python train.py --model="sound classifier" --dataset="acted Russian speech (Dusha)" --train_examples=26041 --gain_aug_db=10 --n_mels=40 --hop_length=160 --input="log_mel" --spec_augment=false --win_length=400 --targets=["emotion"] --num_classes=4 --arch="ecapa_tdnn" --norm="batchnorm" --hidden_act="silu" --depths=[8] --kernel_size=5 --stem="single" --widths=[192] --loss="cross_entropy" --init="torch_default" --optimizer="muon" --muon_scale="match_rms_adamw" --learning_rate=0.0079 --momentum=0.95 --nesterov=true --orthogonalizer="newton_schulz_5" --adamw_lr_other_params=0.0026 --max_grad_norm=1.0 --max_steps=11300 --batch_size=128 --epochs=55.5 --lr_schedule="cosine" --final_lr_fraction=0.01 --warmup_steps=220 --weight_decay=0.01 --adamw_weight_decay_other_params=0.01
Rows from block 5 of a small sound classifier, named by matrix and row number. Each number is 128 + 24 x the weight over its row's rms, rounded and kept within 0 to 255. All counts start at 0. Numbers have three digits each.
After each channel's rows are labels from the 100 clips, of 14976, where the channel reaches its highest value: "loudest band" is the band of the loudest frequency at the time of the peak. Only what is clearly more common there than usual is listed. The data: acted Russian speech (Dusha). In brackets: how many of the 100.
# c30: last pointwise conv (model.blocks.5.c3.0.weight, 192x192x1), inputs 96-143

c30.69:100125150134146115081118115136117097110158098160144125100095119104157128120162116169127139118100128124139122101187101149127079133147130137145085
loudest band: 250 to 500 Hz (59)

c30.170:101183096122118132125110148119127130154151117141100174085129154113131136169133129182087135108125105125116130122098096132107104111110146103121118
loudest band: 4000 to 8000 Hz (47)

c30.52:141111163175119169099132098124157112175139102126099194127118131131182119191130142146139086141145170148159121096141099126124123140106087115127124
loudest band: 4000 to 8000 Hz (33)

c30.112:096151184159101115142171106119130108144109171134112151131132113108155165080105102135141123129126143158151127084146111158153133131094121101126085
loudest band: 500 to 1000 Hz (43)

c30.132:130129111145103113109099145095120140104122152109144126138137164150081115096113150162126098129101139111121135116100125123081139113144143112120099
loudest band: 4000 to 8000 Hz (31)

c30.144:121114144153170135152136120121137127125160095073111113151122147118162128119108125089135151116090121151116125137137117133146132123129117116115122
loudest band: 250 to 500 Hz (54); 500 to 1000 Hz (25)

c30.17:124118108133116133164149111122138130166085121161110157124127128121091084144098120175133144118143123113136133137111194137114170112129125137138124
loudest band: 500 to 1000 Hz (57)

c30.104:175092140120116123134119121111119152169072139116108128150132118109123120178143141129101112166144077098127147122100103158091111161118139095133104
loudest band: 250 to 500 Hz (61)

c30.75:090093159074148141137136132098094126133140107141119116115114124114130130157120127142167123094135164135128162169144165153158143104109106136105103
loudest band: 250 to 500 Hz (59)

c30.71:096174102130129136120114105094119147143119118177117138097107127113114103120096115084153113126109122166117135076137129112149128126121137089150171
loudest band: 500 to 1000 Hz (61)

c30.145:133121118136104127154111141094140118141130160147116114151115205151151126131131135116123110077164107083147142141120086120117087160150139139125107
loudest band: 250 to 500 Hz (43)

c30.156:120113109073118126153126128169135099110149102140135161156136102154163150113109126150159144135100109119149126094148151174122159142111131147116099
loudest band: 500 to 1000 Hz (31)

c30.126:159146101131093137165139143135103141145111096126148126093123108114137103151112103164174101128160154104139122157119149122106120156078159103169148
loudest band: 250 to 500 Hz (67)

c30.49:118089107137121114114104077065113124145153112107164123167098117137143088095083085125115150099131122081103066117111082094142093129114110139112073
loudest band: 500 to 1000 Hz (41)

c30.38:143131143155140169099102103117126141108142133131143186149101134139132147166152139096149166136164114132124079102158084096146131123094111127105123
loudest band: 4000 to 8000 Hz (45)

c30.148:157180129105131131167118167106106148100121125100088139123135106128141140097134136116138128132118128147175129121111151103140125112134145149108087
loudest band: 500 to 1000 Hz (58)

c30.0:109090139094094093113128107135073093097144102149128114122118166154121127135176134071142130117126127141130105153153135134141114117103079121109128
loudest band: 500 to 1000 Hz (26)

c30.169:093143096161129082107132130074153183153140163158125118152162109164141123145108101173112083124102172133152152140104136124125095145162101122139111
loudest band: 4000 to 8000 Hz (29)

c30.175:094194152121134133147114112145122121152127139122123143145121122127142115125130100201112139119097111158143136154145127154120095098131130112140121
loudest band: 250 to 500 Hz (61)

c30.78:120103123111138134126143099113158084115126133146103118117149114131116152133113138111155135130105117207152117100091113137129130128117135112122089
loudest band: 250 to 500 Hz (42)

c30.18:124135150164111100150096138113114126120134137133065114147139113119108130138116117143074152161137108097112118134120135115094118114116105096147107
loudest band: 500 to 1000 Hz (46)