Weights of a small sound classifier.
Model: 1.01M parameters, log mel input, norm batchnorm, activation silu, widths [192].
Rows from block 4 of a small sound classifier, named by matrix and row number. Each number is 128 + 24 x the weight over its row's rms, rounded and kept within 0 to 255. All counts start at 0.
After each channel's rows are labels from the 100 clips, of 14976, where the channel reaches its highest value: "top examples" is what is common among them. Only what is clearly more common there than usual is listed. The data: acted Russian speech (Dusha). In brackets: how many of the 100.
# c30: last pointwise conv (model.blocks.4.c3.0.weight, 192x192x1), inputs 0-47

c30.103 [118 127 130 128 118 128 139 113 123 128 103 146  94 115 151 123 121 137 131  98 124 141 162 131 119 114 126 124 166 163 143 141 125 144 154 141 107 154 127 102 124 118 109 144 134 125 134 143]
top examples: emotion: angry (50)

c30.92 [130 148 138 110 165 120 119 119 144 116 138 153 122 172 179 101 152 112 153  83 139 126 146 107 121 109 141 173 136 116  82 122 166 127 140 110 120 115 155 109 168 128 148  87 160 104 139 112]
top examples: emotion: angry (41)

c30.160 [230 143 111 127 135 111 185 150  94  74 130 132 146 132 184 155 105 140 105 135 122 101 128  92 128 148 118 135 112 117 126 128  92 142 121 104 136 125 131 137 103 125 111 118 181 125 144  90]
top examples: emotion: sad (66)

c30.189 [139 109 134 158 133 116 156 187 108 109 147 145 138 170 155 136 168 144 115 166 106  92 187 136 123 134  82 188 131 109 111 166 152 140 137 146 133 117 141 144 105 108 125  97 109 123  78 143]
top examples: emotion: sad (62)

c30.154 [122 114 116 150 132 125  76  92 164 115 166 136 116 156 174 155 108 153 115 120 125 131 145  93  99 130 121 111  80 105 104 131 143 122 142 115 139 138  92 103 135 159 105 132  93 114 144 125]
top examples: emotion: positive (67)

c30.69 [111 132 103 112 115 132 109 109 118 115 155 141 141 108 149  91 141 112 164 114 124 151 134 116 114 125 145 139 115 132  93 123 126 142 111 149 131 139 107 112 132 157 127 147 134 110 111 124]
top examples: emotion: positive (65)

c30.74 [125 124 143 181 127 107 147 116 101 159 149 119 131 141 131 162 140  89  90 120 146  88 160 176 120 141  81 113 115 128 123 112 156 168 124  99 138 134 116 102 161 141 143 170 114 135 117 174]
top examples: emotion: sad (69)

c30.124 [135 119 115 158 154 106 137 142 144 142 143 110 126 130 101 133 156 165 176  93  98  99 123 124 152 149 134 155 134 107 117 117 146 202 111 126 110  93 100 135 148 110 135 112 110 115 162 165]
top examples: emotion: angry (68)

c30.152 [ 96 118 126  76 101 115 110 136  98 106 100 130  90 114 156 143 153 116 108 116 111 137 133 113 117 112  79 122 170 139 165 109 186 139 168 105 136 122 158 120  92 135 122 140  70  98 100  93]
top examples: emotion: angry (47)

c30.161 [119 106  88 106 155 144 129 130 175 106 116 114 125 125 142  81 160 129 132 111 123  93 180 103 123 125 169 138 109 140 117 111 101 109 103 106 130 113 109 112 153 105 126 140 126 127 121 126]
top examples: emotion: angry (52)

c30.186 [108 109  97 140 124 159 103 146 163 115 103 154 102 117 112 103 136 154 121 132 110 106 118 136 145 128 142  89 128 157 132 110 111  88 110 148  99 124 192 124 109 122 105 144 142 110 147 136]
top examples: emotion: positive (45)

c30.36 [101 129 119 140 116 137 124  93 142 126 124 131 173 150 150 113  86 116 127 138 109 147 138 119 127  77 153 142 109 109 113 108 135 106 127 119 153 126 163  78  96 127 117 138 138 142 156 123]
top examples: emotion: sad (81)

c30.72 [123 148 141 133 156 134 146 109 109 108 130 143 121 127 129 159 114 131 143 120 113 132  75 130 138 123  95 116 101 125 133  98 118  88 141  51 128 128 113 131 123 133 146 129 154  99 108 124]
top examples: emotion: positive (40)

c30.42 [173 124 122 138 133 144 164 131 110 152 109 110 161 111 118 118 135  77 146 133 145 115 104 153  93 104 184 153  90 134 158 125 111 156  98 120 165 178 124 115 124  99 122 117 135 129 130 116]
top examples: emotion: angry (79)

c30.175 [144  76 147 100 175 114 127 119 149 123 123 130 152 119 186 147 116 116 122 119 135 103 130 118 139 151  98 124  93 144 127  85 157 153  73 134 106 110 150  95 132 134 120 111 121 127 104 150]
top examples: emotion: sad (94)

c30.7 [139 107 147 173 153 102 118 149 149 123 119 151 124 120 116 123 134 106 100 102 191 145 137 130 122 108 126 123 137 121 150 101 131 104 142 127  96 100 135 140 138 126 123  71 109 115 103 160]
top examples: emotion: angry (93)

c30.110 [118 130 155 169 104 105 110 143 147 129 117 142 117 142 132  80 139  89 111 113 116 147 146 106 180 127 135 168 142 133  90 140  78 160 138 153 162 148  97 122 161 145 104 130 149 157 131 138]
top examples: emotion: sad (55)

c30.52 [127 143 138  90 137 109  94 143 144 143  97 100 121 140 142 128 169 102 120 121 131 101 138 129 152 127 138 148  92 102 151 140 116 105 153 136 102 136 142 140  52 138 142 105  86 106 115  95]
top examples: emotion: angry (51)

c30.83 [115  83 109 139  82 137 137 138 137 129 146 119  96 147  95 106 107  93 140 101 114 102 139 116 137 155 141 119 144 119 161 116 156 134 103 104 146 145 158 129 120 144 131 115 109  85 119 144]
top examples: emotion: positive (65)

c30.41 [120 122 133 107 123 126 130 126 117 117 122 162 123 107 126 176 117 104 139 153 129 157 108 160  92 105 120 148 140 135  89 108 108 105 116 135 112 117 142 120 168 142 113 108 123  88 129 126]
top examples: emotion: positive (51)

c30.17 [129 128 148 128 135 110 191 136 143 115 154 103 127 118 125 144 170 144 119 125  75  97 161 138  88 109 156 147 128 134 162  57 121 153 106 127 133 138 131 124 158 130 168 113 159 132 137 134]
top examples: emotion: positive (89)

c30.158 [139 171 136  87 120 139 130 112 105 101  98 144 125  88 124 166 119 150 159 164 109 114 125 173 142 146 161 123  95 163 116 170 111 140 141 138 115 121 109 124 129 152 196 106 139 144 115 102]
top examples: emotion: positive (54)

c30.142 [135  74 112 106 168 150  91 140 155 170 139 160 108 109 131 163 103 100  97 120 152 138 137 154 116  84 136 186 103 134  95 112 125 113 125  80 118 162 109 131  91 143 129  91 137  81 152 117]
top examples: emotion: angry (60)

c30.183 [117 111 126 124 117 108 143 112 120 116 184 134 167 143 136  84 113 136  72 121  95 141 148 134 129 157 135 133 108 122 137 147 131 163 113  92 138 109 108 105 111  95 122 149 101 142 135 129]
top examples: emotion: positive (47)

c30.59 [112 137 144 112 129 132 176 130  92 105 109  83 118 130 122  93 139 125 128 110 144 112  96 108 117  88 132 128 108 146 149 106 135 133 132 160 133 114  88 146 132 127 139 144 167 127 154 145]
top examples: emotion: angry (62)

c30.178 [138 122 135 103 133 110 118 152  94 145 119  86 139 131  97 129 142  92 138 128 154 162 111 116 140 153 140 143 145 164 129 129 128 118 148 113 146 149 150 165 124 141 134 152 108 106 125 180]
top examples: emotion: angry (68)

c30.14 [120 115  97 160 142 126 145 146 149 120 140 136 107  86  87 140 111  94 121 146 173  98 136 128 101 131 110 124 123 100  95 110 115 143 146 157 144 134 124  95 139  84 123 144 143 134 146 149]
top examples: emotion: sad (66)

c30.12 [105  81 141 104 116 128 131 124 142 123  98 105 140 129 127 101 108 149 104 139 132  95 107 146 128 132  82  84  99 131  96 119 117 148  93 153  93 125 132 186  97 130 149 124 145 131 110 132]
top examples: emotion: angry (45); emotion: positive (44)

c30.31 [120 124  78 146  72 128 131 132 156 119  91 176 108 130 108 114 123 117 109 147  96 123 153  80  87 126 129 130 120 146 112 132 126 143 110 149 116 128 118 151 136 124 139 139 157 137 140 118]
top examples: emotion: sad (84)

c30.21 [141 160 167 148 110 129 130 131 140  92 126 109 120 103 159 114 134 114  92 130 156 101  79  95 124 126  99  87 112 136  85 144 138 114 131  96 136 117 138 117 162 122 131 162 105 146 155 101]
top examples: emotion: positive (77)

c30.133 [149 105 134 119 105 134 120 110  90 116 104 127 133 126 130 117 148 145 135 137 153 148 119  82 112 144 158 124  88 152 124 135  81  96 142 119 135 130 117  98 127 151 116 171 164 130 147 118]
top examples: emotion: angry (89)

c30.111 [ 89 147 146 105 119 162 133 124 105 103 150 115 113 129 119 131 121 139 100 125 100 125 118 133 109 122 165 126  87 126 176  98 159 158  91 100 161 144 130 146  84 152 130 122 159 114 112 143]
top examples: emotion: positive (51); emotion: angry (41)

c30.172 [115 114 127  59 111 117 146 174 132 123  99 123  97 156 120 129 143 132 160 140 158 117 136 122 127 124 130 159 108 121 126 130 119 103 136 103 113 153 124 122 104 132 132 146 140 128 115 100]
top examples: emotion: angry (60)

c30.99 [125 165 134 111 140  88  92 104 175 153 132 111 110 102 134 153 145 137 142 149 116 160 135 159 110 111 130 127 137 136 127 155 133 146 118 100 155 157 111 101 122 107 147 106 148 108 176 124]
top examples: emotion: angry (85)

c30.40 [159 119 127 145 136 142 116 111 159 146 122 131  88 116 119 143 146 117 155 117 122 132 153 162 157 131 149 144 116 151 142 119 153 131 123 152 172 129  98 129 147  98 157 132 104 126  75 129]
top examples: emotion: positive (45)

c30.43 [118 106 130 131 121  99 101 139 100 122 132  87 153 119 159 109  81 158 165 108 177 100 100  99  94 151  79 139 155 132 152 125 138 110 156 116 138  99 160 174 107 125 111 109 111 114 133 146]
top examples: emotion: angry (60)

c30.184 [144 182 173 108 136 123 141 119 129 130 171 107 120 124 115 161 104 135 156 129 115 100  98 156 137 175 116 142 125 116 147 148 121  99 115 185 146 130  82 138 160 108 132 127 127 141 133  94]
top examples: emotion: angry (49)

c30.106 [ 88 197 119 140  96 130 144 109 116  74 138 123 192 159  98 144 128 124 115 139 139 115 131 144 130 114 124 147 146 101 105 101 139 153 103 116 157 117 152  66 153 136 123 128 112 129 144 124]
top examples: emotion: angry (72)

c30.139 [105 142 125 149  99 107 131 153  99 163 135 115 135 113 129 137 135 135 128 103 169 160 139 174 140 101 136 130 130 149 104 121 159 155 117 159 103 137  96 121 125 138 165 111  96 129 142  91]
top examples: emotion: positive (68)

c30.132 [180  84 120 117 142 104 203 124 107 105 133 134 166 122 107 136 111 154 118 110 114 169 133 119 137 175 165 129  81 114 105 117 117 142 138 160 101 121 137  99 120 118  93 133 123 108 166 113]
top examples: emotion: neutral (71)

c30.46 [116  86  99 145 174  80 115  85 159  82 134 125 161 121 188 122 103 101 113 123 148 140 106 105 117 100  99 139 151 182 152 114 103 140 113 159 159 159 108 114 121 164 124 142 111  91 116 118]
top examples: emotion: angry (39)

c30.29 [138 155 172 110 116 107 138 127 128 122 122 142 110 189 124 146 134 129 118 150 146 163 152 141 117 150 121 178 139 134 116 113 127 103 154 113 103 118 144 140 167  94 142 120 130  94 112 150]
top examples: emotion: positive (44)

c30.34 [ 93 174  94 107 116 110 107 116 100 124 155 104 110 103 134  93  94 161 100 175 173 113 132  91 124 141 115 114  77  76  75 134 122 124 117 117 126 114 114 131  83 161  99 112 115 116 105 142]
top examples: emotion: angry (55)

c30.33 [123  91 147 127  97 116 131 138 145 157 110 124 128 141 151 104 107 157 112 100 176 128 158 137 109 102 124 123 113 135 108 142 100 114 149 123 117 124 166 110 189 118 129 191 122 115 136 143]
top examples: emotion: positive (76)

c30.27 [121 109 118 151 117 117 160 128 163 141  97 122 123 107 158 148 113  99 133 136 150 108  92 123 123 122  96 167 122 146 141 141 146 122 150 151 140 106 129 125 134 140 104 105 147 112 114 116]
top examples: emotion: angry (54)

c30.164 [ 94 112 174  85 140 142 132 105  86 146 103 128 128 118 168 115 155 120 185 156 135 164 175 100 162 124 141 109 118 128 146 139 123 104 144 124 146 139  79  88 153 110 120 158 121  93 118  91]
top examples: emotion: positive (68)

c30.85 [140 118 145 121 137  95 114 140 126 121 121 132 159 132 134 159  96 118 101 131 148 100 114 152  97 154 139  95 156 146 103 138 147  87 149 114 154 182 116 151 143 130 134 145 167  98 131 106]
top examples: emotion: positive (40)

c30.144 [121 115 152  94 130 134 143 130 112 111 171 113 106 162 131 129 107 151 114 144 141 150 143 130 130 153 118 153 149 152 109 116 136 140  77 116  99 120 111 115 124 135  94 150 127 143 123 167]
top examples: emotion: positive (88)