config = dict(
    gain_aug_db=10,
    hidden_act='silu',
    nesterov=True,
    max_grad_norm=1.0,
    max_steps=11300,
)
Rows from block 4 of a small sound classifier, named by matrix and row number. Each number is 128 + 32 x the weight over its row's rms, rounded and kept within 0 to 255. All counts start at 0. Numbers have three digits each.
After each channel's rows are labels from the 100 clips, of 14976, where the channel reaches its highest value: "strongest on" is what is common among them. Only what is clearly more common there than usual is listed. The data: acted Russian speech (Dusha).
# c30: last pointwise conv (model.blocks.4.c3.0.weight, 192x192x1), inputs 144-191

c30.90:173153122200096145103148143182155127076072114141152077132115107132180123076127181110126096214136119141131108096142178140188149128156168148211196
strongest on: emotion: positive

c30.189:101112072174119127108127080223173102100164110091124061124190136129146109134123136131119111147144117161159139103122147162142115164137088102169100
strongest on: emotion: sad

c30.126:126102203133115143105170099082146089156154112112132120104092177200153116135115187095114096229104090151124167115093154255127157171126204106204153
strongest on: emotion: positive

c30.33:162098088071116123089130136105139115090087105130113084136090155214158155106069159113183127130140106174178089095154170155164102166130196123166116
strongest on: emotion: positive

c30.132:148066133130088116119117088134154161158132089111111095122119114061132116151079098080118148140154116165188076161157183069187142161092145124140127
strongest on: emotion: neutral

c30.123:111116112125081109127090095105116068088117084119110087147146116137221115068151121149129104119126097088156099177122148192164077178101155121137121
strongest on: emotion: positive

c30.36:124101101122086127185115086105130225075092101119109113133125105161150106111118121083115100119199130178213147095185086142132085091085108112118127
strongest on: emotion: sad

c30.157:183166128137117081145170085124093121124114121198174101106139104098133124126117175095119043144073140140115120152131138097098157190126090060185066
strongest on: emotion: positive

c30.103:179091125095105142098098149093144121167155182102063125156109151088127127154131114130120123141111075137180128155111210099148096135098142158197118
strongest on: emotion: angry

c30.46:084113095117129127152144088133129094149161185087097090136113129098099081140116113152131139155118136182135168083152116131155141122099151077157139
strongest on: emotion: angry

c30.147:149129110096113131114133178103100100128083109113075123122120214142133166103128138105110077110136125112119104104150150081117119109114110137102119
strongest on: emotion: angry

c30.96:126161113170142127176171099127106046125115159122151134090116125155133166071109127149134134120127101108138117122153098170161153111064122097109097
strongest on: emotion: sad

c30.16:128111115161149079150084221169132193164127078142115181101069190107173208137120138212126101120129092050193106128158131128157187083135135104193110
strongest on: emotion: sad

c30.142:116178132102134128152139140137088110136095091104093137142101082103104100112123182100168111147166140141124089180101148119062116137112070064123146
strongest on: emotion: angry

c30.162:136145084154100109116128111183174169094100142102122135180161147157134093081118126128104087125138143139170184121163174092175141086127096175136108
strongest on: emotion: sad

c30.174:144138089108157058129095079100159092139148161111060095189210158138096108154102152149124129132157123113081144195194150131114154094136123088097142
strongest on: emotion: positive

c30.91:113084165107122149154106074129124126116165128192123123113098125126102119082166177122163157108154121207136141126181151114134115109131181122115135
strongest on: emotion: positive

c30.112:087139177175113153137166108114083139136172151112148151095112146138070133119127135138081137139159100236117093143125145091155105122121149077153150
strongest on: emotion: sad

c30.27:088116132119060105105164139124128072102111121124179069124149210161116190128119178098119124135070132137139108150151089153145113075096114181060134
strongest on: emotion: angry

c30.75:162131113162124160128163180150153156121132126190123131114125211116110128091128152178156241172153133126121152093145116151083100116135155079108126
strongest on: emotion: sad

c30.93:162153159124102123117121103110128141117117106051111084105147128080110174134142147166206109184086078145123070101115103168216067159082177161148172
strongest on: emotion: positive

c30.186:075171120108163132191111066172148140082118105114120144143093122114149110088150188109092142113128111129216204120143157131147071145152115182144095
strongest on: emotion: positive

c30.136:146063112183128072169104090176090115140083087147134181050081125147074163215159117135123129164117126168108115130111140053150114090096152116124081
strongest on: emotion: positive

c30.154:100117076086112165127162203151159133117121120159127130119082114136088091131148152158166075047152143091043123141103060145159109145065180148119167
strongest on: emotion: positive

c30.57:187126075194151091159112087109111158186136093123097117142125106140152090135122176118133185063103126149122158129132109162100109115246105171073137
strongest on: emotion: sad

c30.19:097163141177113160152157138148153238119133157087060131109107203133105120149173146192088083153139120149067113094128106087146172135101127195186130
strongest on: emotion: sad

c30.122:119110150143128165097120127122137156142148120131128067190079147111103074119087147160155110139095151138110097157165151135095112139086131166122078
strongest on: emotion: angry

c30.138:139165155120157109088066153143166111178118118156135069096128105154220139083097157116114086098109166144100216124100088147164139112115106112154216
strongest on: emotion: positive

c30.173:162102159165152125095094116128163102147184172118107128102136146120108189140112175181111155136093126150111149096116102112131112161114149087143103
strongest on: emotion: positive; emotion: angry

c30.56:128136171129121077116119114129153101125093120142102167098141129133110162092102094084170127131129201113151118171132116147180111183135116132122124
strongest on: emotion: positive

c30.150:131207144154126091105115068108099179132141123079079112066113151106133125096157067178146160130098095114166103096161142207105145156106151115131118
strongest on: emotion: positive

c30.25:111101085111131090111093070153131116104115122101118172119171151102150138139116093145069114188124136140113120094096167109142170098134169112163055
strongest on: emotion: positive

c30.167:182067069174118128131100152138112121093135150134098071077100167138071108129167138084157101158091146125120182199089094161109144066088070125137108
strongest on: emotion: positive

c30.53:166174119184141127096164133085103138142096134066187134069148132032132166138121162136115124107155165127119148150134081085099135090132209157115117
strongest on: emotion: positive

c30.176:163095092154161086138101109124107119153156121144149146117106156101098129129142102122133138156110144092119214230171112106155168143118246153089121
strongest on: emotion: positive

c30.102:135074140100105135118129136141112094155163129144179130136124150143174123111146121110098071144131113160094100111115217162093154137107142112162123
strongest on: emotion: positive

c30.160:142090157112123124103127074125168170083109182145095125119100157155164140194103106129146122100096114175096115094126086122135119141179134201119163
strongest on: emotion: sad

c30.114:157137158141108107100120164154146057124155179140127213103178103114142143132105184130095121125096099137100153160110080119155146128094162117132118
strongest on: emotion: positive

c30.177:176165158135133143164154114140172140128123128154091103122128147160126105092135082113123162145113147156142162186127095147111136134149172174121147
strongest on: emotion: positive

c30.116:097165076067090085122184104103074111164163133131156146144139113151096172117098143134146146106120107115182133109146155133128092167122158131149122
strongest on: emotion: sad

c30.14:147172173151110130140190118122170226178163183141074150115189151170243109100124147134133162114125161163113171094165127122118156108187184146181163
strongest on: emotion: sad

c30.110:118107111104147131134156190098152132094154210121125099144180127086165195110118103127166100139136115107144156061115118145069096078156111198112121
strongest on: emotion: sad

c30.181:119225196105103171147156161147167103081185101135113145107121033148110129085146184149098120144093147154107143124108136182207150139121178130183131
strongest on: emotion: positive

c30.32:136120140094098118124139168085109132121159105083072123119172175149096201154097082092125112071112098139125136131082131133065139119095089105189100
strongest on: emotion: sad

c30.18:105097155110185158136161110060175120142141146168118082116107122104103130144132178161096121120104107122098089096169178162167095084184146147149119
strongest on: emotion: positive

c30.21:089119132098136131072133123153112095131108115102093118162106174093144100105137147145138120128151107090131203134120069190139106179141088133091248
strongest on: emotion: positive

c30.94:130096167116121169137160173160034080171133156092103118107134123188128195109124121170192119130119168099143077094162150149094187121120086170120141
strongest on: emotion: sad