A small sound classifier, trained from scratch.
Data: trained on acted Russian speech (Dusha), 26041 training examples, 55.5 epochs.
Rows from block 5 of a small sound classifier, named by matrix and row number. Each number is 500 + 25 x the weight over its row's rms, rounded and kept within 0 to 999. All counts start at 0. Numbers have three digits each.
After each channel's rows are labels from the 100 clips, of 14976, where the channel reaches its highest value: "responds to" is what is common among them; "loudest" is the band of the loudest frequency at the time of the peak. Only what is clearly more common there than usual is listed. The data: acted Russian speech (Dusha).
# c30: last pointwise conv (model.blocks.5.c3.0.weight, 192x192x1), inputs 0-47

c30.102:472505567469508483489541527522534490489501517530480552506507527542493487532458484471475479491520480525480498484484536483509574437533484519500466
responds to: emotion: positive
loudest: 250 to 500 Hz

c30.83:476589501521494507488527455509472491495520499524501441501511492527495487511527495497470511522472498498503502544502465603504506485515512484480487
responds to: emotion: positive
loudest: 500 to 1000 Hz

c30.180:507495533481489501461523506525515486529473460562494474455526477492531495506542477455507478513451501500501495486458501503485472477515472494479525
responds to: emotion: angry
loudest: 500 to 1000 Hz

c30.99:485550501480512492490535484523518509520503505486568520509482528488514509488454523497524533476527467498512487486537503452512495508536542523491494
responds to: emotion: angry
loudest: 500 to 1000 Hz

c30.22:525520477511475470477518511501549479494555500491494470499510514471471483491510525493483480514494496535491503476546495554477531558531494507497526
responds to: emotion: angry
loudest: 4000 to 8000 Hz

c30.21:487495500499461486492483500501505467493475517511465481472466524502524508470515502513537504508521461510528462503492508452478479515460520490501522
responds to: emotion: angry
loudest: 250 to 500 Hz

c30.142:530510481493511558508516532503494516537545529493545518511531492555528495469504518552532510527464523497475514499522490511517512485499501492520484
responds to: emotion: angry
loudest: 500 to 1000 Hz

c30.53:507498483495491522478501465489529483500452515510496512503456496491485510503456528485539518500458501512523467485428487525519511452513464504494529
responds to: emotion: sad
loudest: 4000 to 8000 Hz

c30.84:540495484450506500492507534483481519512478525504499481492484517530509510508499481536561495491497550505515512505507487482474492488493509456517486
responds to: emotion: angry
loudest: 4000 to 8000 Hz

c30.136:526510524467490500502499493517492528495504491535493554551517497498487473500500496496495504463496525489471477498484482574461513508450523492521483
responds to: emotion: angry
loudest: 4000 to 8000 Hz

c30.51:503468498527481435510552493457458527482505522559481475502476515503485466517510486549502510470496531540487544478515467514499494550478537536499491
responds to: emotion: angry
loudest: 4000 to 8000 Hz

c30.153:507482550480566491498462494505487497453486484435497492500531509484450499535490501511496489532482490471523478521493494481482492466505465470485529
responds to: emotion: angry
loudest: 4000 to 8000 Hz

c30.174:532503536549509496508460511487472475477460497492505538499493523484505495473536491467511470519497527499465521500497544464540548501473497492516487
responds to: emotion: neutral
loudest: 250 to 500 Hz

c30.82:474462481544525493442489516476508514493486479490511537469516486546531512505486488502497469518525519532490487533523575496522538503511501492514459
responds to: emotion: angry
loudest: 500 to 1000 Hz

c30.90:468509505479516485541504500453535521506531461493470499588464498507514491541614520482504468502486504485498487494461464515517511501506523529466498
responds to: emotion: positive
loudest: 500 to 1000 Hz

c30.166:489489536474482482503515456498470526550498474537498457512558491494533494496507528506499505484470515514530499489507481511504516484515507479521507
responds to: emotion: neutral
loudest: 250 to 500 Hz

c30.128:523475567506504524489491488502515459491494466487452498490468498520512488500529456486520513490474487502458515490538519458482573519519515502524493
responds to: emotion: neutral
loudest: 250 to 500 Hz

c30.70:514500515528497500484466459478485533482535553467456497498507479522565520546424579496470486479529507511464507564541505498555479496492488536469510
responds to: emotion: angry
loudest: 4000 to 8000 Hz

c30.127:500493479501497484517538505477483468522533496491481490504495516497512460501471499459497526500535479549511523520513507514531529505500527498488539
responds to: emotion: neutral
loudest: 250 to 500 Hz

c30.98:532496492501494469522510503528488501496532512523493489479516469463513487473517508505496522494496553587523534518456503532514495476488514541450538
responds to: emotion: angry
loudest: 4000 to 8000 Hz

c30.134:519511536511485534507525512536494469509460501473501519509470507527490511529485499494468482490509465521532490511507490469546519471527471497489475
responds to: emotion: neutral
loudest: 250 to 500 Hz

c30.131:517557475503529478479521497516541476497465501493576506481530534464521494471526476508516481567502483475434532495482520501487486473464499505535447
responds to: emotion: angry
loudest: 500 to 1000 Hz

c30.91:525472482488547499486462494485472521483546525475500535492474493504503502499504506514511528500466504522481485481451501522475465533492513517510509
responds to: emotion: neutral
loudest: 4000 to 8000 Hz

c30.37:524569500492520502507497469531494505482513541478554553500523525484474489523491450487484519489488519503499485514495526554499489513518505517483507
responds to: emotion: angry
loudest: 500 to 1000 Hz

c30.50:499551495528519517517558509470492500483509522512485470494505513493495493478466466512504488478551477507528517569479538504527507475494473486518473
responds to: emotion: positive
loudest: 4000 to 8000 Hz

c30.147:484483495517533451521501503513484461517523518467525489488520509532502535485488501487537493501490462517484536510531523499514501532506479518505509
responds to: emotion: angry
loudest: 500 to 1000 Hz

c30.133:497492512485510478462510493472505519509527525502559497479524469490483521509488500478485495539473522484487491457517516520491491512496506484506521
responds to: emotion: angry
loudest: 500 to 1000 Hz

c30.186:509512500499520500476535533497452505492529460492506483488514503502475499540530529487495522502499523541522470552515496600488468492513504509503472
responds to: emotion: positive
loudest: 500 to 1000 Hz

c30.123:530561470501511493462510499513486521501486479480492510528520543501486509489479514488483510449563489491485538482491517573524530450511510486523470
responds to: emotion: positive
loudest: 500 to 1000 Hz

c30.43:544544537466465504495530503489501505535515482497549493525510543509521508500462489517477510518499476521498508515501518533468509496496515519488496
responds to: emotion: angry
loudest: 500 to 1000 Hz

c30.161:518477526496490521581506498495456485490472522473479512474542513506501542501459521501519490478475469456521513524474519547510478509618534501516503
responds to: emotion: neutral
loudest: 250 to 500 Hz

c30.167:457536494501529468496478472511496460477520529527468496503544501535469480506523481513502510499511470489510490477491491518498530501450544476528526
responds to: emotion: angry
loudest: 500 to 1000 Hz